config.toml
model = "masked image model"
dataset = "photos of plants and fungi (iNaturalist)"
train_examples = 90422
image_size = 48
crop_scale_min = 1
horizontal_flip = true
translate = 0.12
method = "mae"
mask_ratio = 0.6
loss = "mse"
encoder_arch = "vit"
encoder_norm = "rmsnorm"
encoder_norm_position = "pre"
encoder_activation = "star_relu"
encoder_mlp_ratio = 4
encoder_head_dim = 64
encoder_fused_qkv = true
encoder_bias = "all"
encoder_qk_norm = false
encoder_parallel_block = false
encoder_inner_norm = false
encoder_moe = "expert_choice"
encoder_num_experts = 32
encoder_moe_every = 2
encoder_expert_mlp_ratio = 0.25
encoder_experts_per_token = 2
encoder_shared_expert = true
encoder_patch_size = [4, 4]
encoder_layers = 12
encoder_width = 192
encoder_positions = "learned"
decoder_width = 192
norm_pix_loss = true
decoder_layers = 2
residual_init = "none"
optimizer = "muon"
muon_scale = "match_rms_adamw"
lr = 0.0044
momentum = 0.95
nesterov = true
orthogonalizer = "newton_schulz_5"
adamw_lr_other_params = 0.0013
grad_clip = 3.0
steps = 12500
batch_size = 64
epochs = 8.8
lr_schedule = "step"
warmup_steps = 1250
weight_decay = 0.03
adamw_weight_decay_other_params = 0.05
Rows from expert 28 of block 5 of the encoder, named by matrix and row number. Rows with one number belong to one neuron. Each number is 500 + 25 x the weight over its row's rms, rounded and kept within 0 to 999. All counts start at 0. Numbers have three digits each. After the name is the row's rms in percent of the matrix's.
# up: expert up (encoder.blocks.5.mlp.up, 32x48x192), inputs 96-191
# down: expert down (encoder.blocks.5.mlp.down, 32x192x48, transposed), outputs 96-191
up.4 028:519442512499484499505467495520501492506502484530472509479491517464511476537455500549475511468495537527527456549516510482483494510504515509445531510483502505516561494488495520496527465472529501513511533525548522521475520515495519531517512496503490499539504492491452534524501487501472490477
down.4 051:479526479542526515522465488495558527495475514497508499475448448528541477480538490496474501503535500478467500479517514438523552480504452492490472483513501476479481467490506541527497498518519494496503498505514479497502491516514492541508505540474466490532473512545464482525504498500487519474
up.5 068:524445497495528494504515525505501467515476512534493499473472495476489521511488563494518488488512504489503541487467509505554511477492489452494479544472463474489501481529514498497508481502454521547469544491485546512427503483541477453454502476491487485498490506458484547495481521527494512517
down.5 077:488536493507467538491507498527502549527505485524516523538540479463517502453487475493486507494512518512465514450522505492524522538539502487505498474472507465531483559501478540500523531524516517492498467511509498496509535514478508517482526487500522500513519505493484536540491486506519532507
up.6 221:473493536511518526504544572457483475496519450480451469513486534520465470517537494525548434529483502483491503489492509481485506484511494515500507518507496509512490467509488504436495546433504504501486480504520527488526493519521492451479501468492497543489514528478472479494479487489535482506
down.6 203:497543484526485467501478503489478503503509536489516533514498535451509541430450467469465526493483518502512499463497500488491442513495542514510532510486506486512499526475524507477488520553509535505548543515469474473494491526491499511501506488512480503511477504513509505510478539525434530503
up.7 231:517487507522468466501500509521476513502487567475492536490513527520504515489495533529465554497479498448459450496474474504520489524513499488486509456487509555478483477488517478502528467515498505504494480494468461514500501569494523475474479492481481507487487515464489513516474531489507496483
down.7 195:478494508453455477503545543483464499496514465479525487505515536514452507531518490494531462497498513486507512502519475555527529485475476481482495515478499523510483526537461495508525515463459515486485502519522480489506531495480483482465555527460499507470491531504485536512477527485529486565
up.8 011:451491541500497489498504496471502473496506498516508536481551497474538524522531465487547546489514517460519480540475505494536520513488488499479503458521510457498525516471495529504529470482482529523444518477494498472521472504486535498478487452519516558520490506457473523465527509482473541495
down.8 044:457571505538526514521465501485538528484468515510490515492495491492560512495521491507488522510539504500491507478507491468525519505475499485493463492476550455488511476496473544480509526503515550511468483516502534505498521507493530497486524508499506474511530488506463513503512488502503494486
up.9 016:500473551520510528496487496484553466507552481499479506508528520516519513503537519517502508520502515477540507458512467437523508495509547501514544497495466509514489466522511511518514467497529504496490514522485522465511492487528479506488477489489472509472540487513545517488466549426473486448
down.9 047:474557493495481526491466536478505544463439495497510493493514468484525486515514521492520506519488513505486499469522483439490535492468500467467469472479520463535522478506461525484498541501518512479478479506517490525486510517479533515481504508484464498538537490512440506481516490499494501469
up.10 040:521530563475467507502502487544504490496495496464495531495568488482498546502499546534483493501426545509506530482493504539458488472510481492469524534469455475533509503469564507518474539497505513516482523508483508523481505481556500515484492513461517517511473503502493541466508475498472496506
down.10 056:453521499513504485516477512509494512472467483483412513496506493492532464514525494511513473479511518435478480520516476475516514500481505528509482510517561485501496490499457560504499500526532528515504488538483511480498553492467505498473531508512480491524547483502467505517531512489477518481
up.11 018:514529536461502478487497487478524512522509497479497492490522468519527489530523506509519512507477493494483477486478536537489509480530496529497497455485502482489516482533476481496497471517500458493539513473478507483504539522509520462507540522505492505518465501454490496511545474472487485473
down.11 045:507567492525502513521462475455546566486460497512526508491493482478538513492489518504467524503484511494458518424497507483500526516468526481480457482486535482522488526496501503530507554523504524492487498503472538483493569486479523497512519535499473492518513493518469497487530501500505503471
up.12 193:474481489465492480519495492482524514478475485499486546490516481517500499510514506507509447533492510547519508549486488493530466457441548497510517469513536504548529476512548493495494490453532523480534498487499503543517489564521475544479508471554475510512502515523477458442531535522485522544
down.12 175:500504493497518488535501475504487480520469506469475532518529543526478486483493495487510521457527507478461533525497489525510453502496524536558510467497527500470507425509480522476473501469503510498538525520505488497491483488475506480531501524482523505490538530479535456542456503525492492485
up.13 180:503569461481561551553463462515517513510497495502544538482497494489520545460510533468466514486485499528496519522492491491518466502478558518484502484479517472508479514480494515518472536524508511537491482506520545534483494534492485544511520513517469556536509503531510497455500533520507488546
down.13 175:533491513524499469518535516484498478509511529485477560470487547495462495466482471556493510500506467484466475522477478510519480518557493510507507515520490528476509456477551499512530450503505479505473493485496460445494516521551508476493487495449480506511500496513476503540491482487495535471
up.14 027:484472534480471504492499495445519490551560504487508531483553495509516503575496481543493476506475495511490499511535498514476473516533520510512506489482524504503516502520537519481506472527486555498510455515496494522464510498468447508513507497484480458496453487518471501479516513504505509508
down.14 050:459527529517480525504460522480519519499507492522502491510480455466543454506515477520498536491500512500510501495518536458504541473484531507494492505495500458565504494525465531520518525535445538498478528524483518496491519496512543500478498526504475482530505482533444532523504517490490504468
up.15 014:453494505493494493529518484498460489500532501514533479487548491523496496473482483500485518478477469507537496540491475484508505545517527485493462515515511492422500454503503493556495479512473488488516466507544486502540500512480503547513497513470512495477538466532485503483511504508522488490
down.15 043:448551502546515517497462504502555521483461476498516513504482464481568480506509518500457509524488493510490534492527505469528528498489518473470487481484517467508474488503493529495495539525501504508484489518497486482514533513489508490508490534497482474502532514515464485495505518468511502480
up.16 038:530528493505492532521494514471503516513528506464528543499489501532522494558565523515498542546510482512514522514496550532469539480490486536523501487515481524474515480472536503532489463558515477495488486493528492547528550495491501474528486531458509469495476512503490465496493484489534542503
down.16 053:469513522490486499500465521496510525494486480527488502494528489483560505505488501476497524486487511495517491547502461491475496452503485509461497530475517489567480559525487531556492546528515511551508496491533513518527532470442508502467535533459482490534515458516473494493540473488502518492
up.17 026:505492460538482525457525543485537495507516504480496489491486460426507502504512464503497507496510453550508497469507488473488544516515491450530472541516515520519539486492510489500498526478486482519478488505512522507472497524523511469451511495522527539540521553489464524522462526481529485490
down.17 053:457534494525544516501462502526515547491430515470490509489469542498527521483537519462476469537484540476514483460483471474513524480493490481489442479530525475524490472477485517512507514495494526525479503526514509496522525509497519501494482543499496509528517498555471502505513479496491516458
up.18 126:521517505541471510487514491442448523483553549531479525488485525501532545490479451539499494504457523505500478532497509536458461546531499511511534478463505528526497506476512486501500468494514479518497453532517507501502549534468502521491515468508534501503491475448530492507494477439483479520
down.18 126:517479518453477487465503502519560518507493499503526500515498505478491526485508523494475473497500478482491503476469547464527509506503500434519465485521530423523489482531507450560501507515488513510481511474531506529446494498497514487447490514513490489506492503537472513473541495517489475477
up.19 011:492495503529476506512509531485440467540509492437502524536474539469499467555493492494519469496472498513518558520485483464524530450507484482518527476506458460483501541458528525478542496505506518492528518514518517509481510490506521512484481511503509483561538510537486490513522504474505494499
down.19 047:464526522515528517500443505498521519500462504496517522475472460502556504490528521494443512496505512477480488470517498469513516481474499456468452497482518467523508498493497519492491512540500509508473487530480535500499555524472497487482484517501462493522504493516463507483494494508491507496
up.20 011:498508490484505487533472507521481515522481484498469517519518516476502519499427524505509485512532507502507496514528495486516469512495439498505480513469461477512485547465522476498488497501512508499491529505515530487530454487500502466459472504515500501532488496527482572466470479493469480455
down.20 045:465568504501507492496443491491546530476463502492511516464456494484554504482509527486484478519520506489485488501519506503512535506487533462475455471497506470514477484507506523523516527538492512509475483540522495496511531525491526494448515534488474479489509468513467534500528486494479504488
up.21 244:510500487537495483498453498474433486511468497503490485501472539519503494482489472496483488451527544511494488503534465537509502533460533477492510516502478491467521498520482527501529442482493563511509481515470478491530464502475467478487505472473501495494527508474509492536476499501458474500
down.21 238:490541517518507545458515473547574520493519502508528491499502444490525476516520481510524490520477481506503506469482543482494504500512459482506498513494506527503467522498492480508506558548491438488508518496507525470473562488522540518475477552511498548509514511506488520500485451506527493503
up.22 021:481498511450523507525535476433518467488460466501449532463511508438510504520483505500521460459466503498483449484509515536530494538499487529544477514493484496527475494508485475473510516482511555512547484503465516508431493524506508497496527496542507479480484517532487517508506520417509526474
down.22 049:437554523527512503494456487478484537468446526531492516467484446510557492496551499489459507467515510480477488482505489460531527480483501456500479489494482490504497491493490553479475507523481507491463490511527496468517501492466489509479506526494504479533515500523461501480486496525481497483
up.23 031:482503503457523490471483456526526500531507489514513501517465429503503522518500532532498538508476499476509499497515531504447489521524493501500471559544482481515496517508496539522459460507519463515511486518475483539462492525509480508528533513484502478497508524511484501494534478517532502520
down.23 053:488510479506519507485476519458547537481474483529499505484454523465535461518497485523457505530470485528520521485518475483534501468483516461469494500520500499523504526484465495516494517504476545532509511498533501516494482516436516504460506521502479461520472495525493508506518515505491546471
up.24 022:505538565448475459478518482503454514483535485526529518540542504493546524481498504575510484530498502504499479512497460504479488518480494527484483524474507532529506501472521495493471464484529487496558499477504498517483501482536472473490527507508551518527492541533511511512523488510523429491
down.24 047:465530518540529515511489484479512500499462531481489520465485479504530491501544496506474520517523531510442525516517487503498531508446477442504500488495494507523492475490493527545479515504475528527508478525528486485483498516491532476475512509473458470496526503493463500541516491495494523482
up.25 016:514475483478509468459517495494489437492485481513496535472497521474551497519519502498527470531473483460464479538513478523532498490531498551539495474496545485506518463481482522483530530523513501496487489470527495546534510466525499531445510471485522518512532531479494497483526469470491483505
down.25 044:446540508535519546497457496471550540463459488523483484513466477499549506482512525484459521492516513469471496462520468489524534504494499458469501486489511477509517495461499507492519529532493525487506479513510522492502529499490506516503494532514499497527515484514431502536491480519502512470
up.26 012:461513503505452501529490506487462484489505487542447526493491510467533479528547479467440497470484494521491495494527502479516536481492421488453469484524536514475517476533511498475513525514503491515485526521499467506519484484494489509507464490526546532504494488494497562458538515528503492511
down.26 044:462563492527531491517442492491500526535465496490499512505459490495557506492510508506445509483513489495484493487500501466507538469505506472475455489493514459510504508480481515506507514500523544507501493515470506489506518521505507495492504521506485504542549508511475521515485469517485505468
up.27 031:506481529450466537511482469552525496491522471503498532478562460511502497496507495512509527452509533472508515532493477525519490516474514495483444534494523492525498524512472483522503484485492485479507507482536549548466469461482496508524520458523521494546530494482497462494514482497528526524
down.27 052:466547530548489494462480508453499499473455493534521563484484529506552522511504476517485516512497510487478494477521483481513528503486513468465485532487544498520517479518502517540497533533504538525489497516509483490502516539474495505505506498484504498496521511511442497469481494482517551483
up.28 035:525520490539494541524444504518483510512533516466520475504489510536534503471550529510513494470540528527524500501520551534492507506506525567507475478526527489481489508528515501511503490496520479514448529541526530471524503505511502515503477486464506559518514509504504498516511502482485481506
down.28 048:458495524520483529536468538462509484440490530505498539505471478485530463492512492512461489483468462513495443491496476433502541505484523475478478510463517482532500521525489499523491520489511544509501524517494522500507502537497511481491523561472501484514514528541491484492521464490483538508
up.29 012:459550475517533527476494533518512532470508520519478516500449504487530505484474507490513510529447520501494497524523538505503479489500522505498486480513480474498513523475476496472493477524452543512511564494488545519507456514526477456501469537522498544513480533489498546475497478517492489501
down.29 044:473547525524505505501448498482547538496430524494508499492485469478556489502521514500428521512475505498464515472503488483488533514490476469465479513511523479511510512494492521530499535538481534529469490520491532472513538528463514489472525536495497470500529489509472529513543495501479497465
up.30 013:549477484494534491465526526477491464467545483456508539466526528450555465521535530519488526478502500503486519493502464525516518492524505447478482490477507483474493497482491502507484506464505499511451494475490519482489492446502479457536505529500501460489528511502464443524504517466506448534
down.30 043:458546532504497515510467501516537536482453493498481488474483467493572499487512500488458491501505508472477496476515508466515535476473496472496476492494513482534519509476478515479492538501476541522466460501524511496506518505476496508494494499511486460522554494523468529504497483495492501467
up.31 027:477462517494513506492509486503478504485552478521460478492481514510481502539534474469500487537489495520496511518510463515491506471500524491504487477550488482446533485493505546515517493491543513502493519548506494498483509478542473513499501417508486517506493508526508487488516510514544498473
down.31 050:469544532536516494520451518459556533490456514485511514468511482515541469517539480493489505481478525482483475467509512442486520502466475472520452516493542466510476500519489511504503544523524531455474493509499502484527533520514520505473510529505508517530521470484436513458494496475499511473
up.32 188:519478505495476473539506548481517509491533480492506471473508530513494486516509504538497499494481508481498476537489472519533481506506482467465514464489509508526511479516514483509508489457465543507495484476494528546525495520451444481481529483556494528499518532496505518501482522526535443504
down.32 190:498497523452456442509474456504496513494504527504512496499501540534505528479503530494516510493504497484495498438487535530545480538535498475547488500480463490454484520479523506484520471561482511537459526532489482526483493504482525536485481533506545486507458493487510553498457505491456510515
up.33 017:511490555494503520494463553473522497501469456487485549473508471516514482502497471507494479487521484470498453493469516479510474477511493519481430476525474514491517527505502515491540461552490537464507530487496539492526523528521488503502467458462472524539512487506487507478530485489497456523
down.33 044:486546486517516536490428506494524556495453497489483497490488517493526500502526505507487500503520516493466495469499468452523536510500506484500455468509529502522488512463523525485526561525495528512498486522505495508504518507474485478483505527518499481535524501523445506522513474508524508461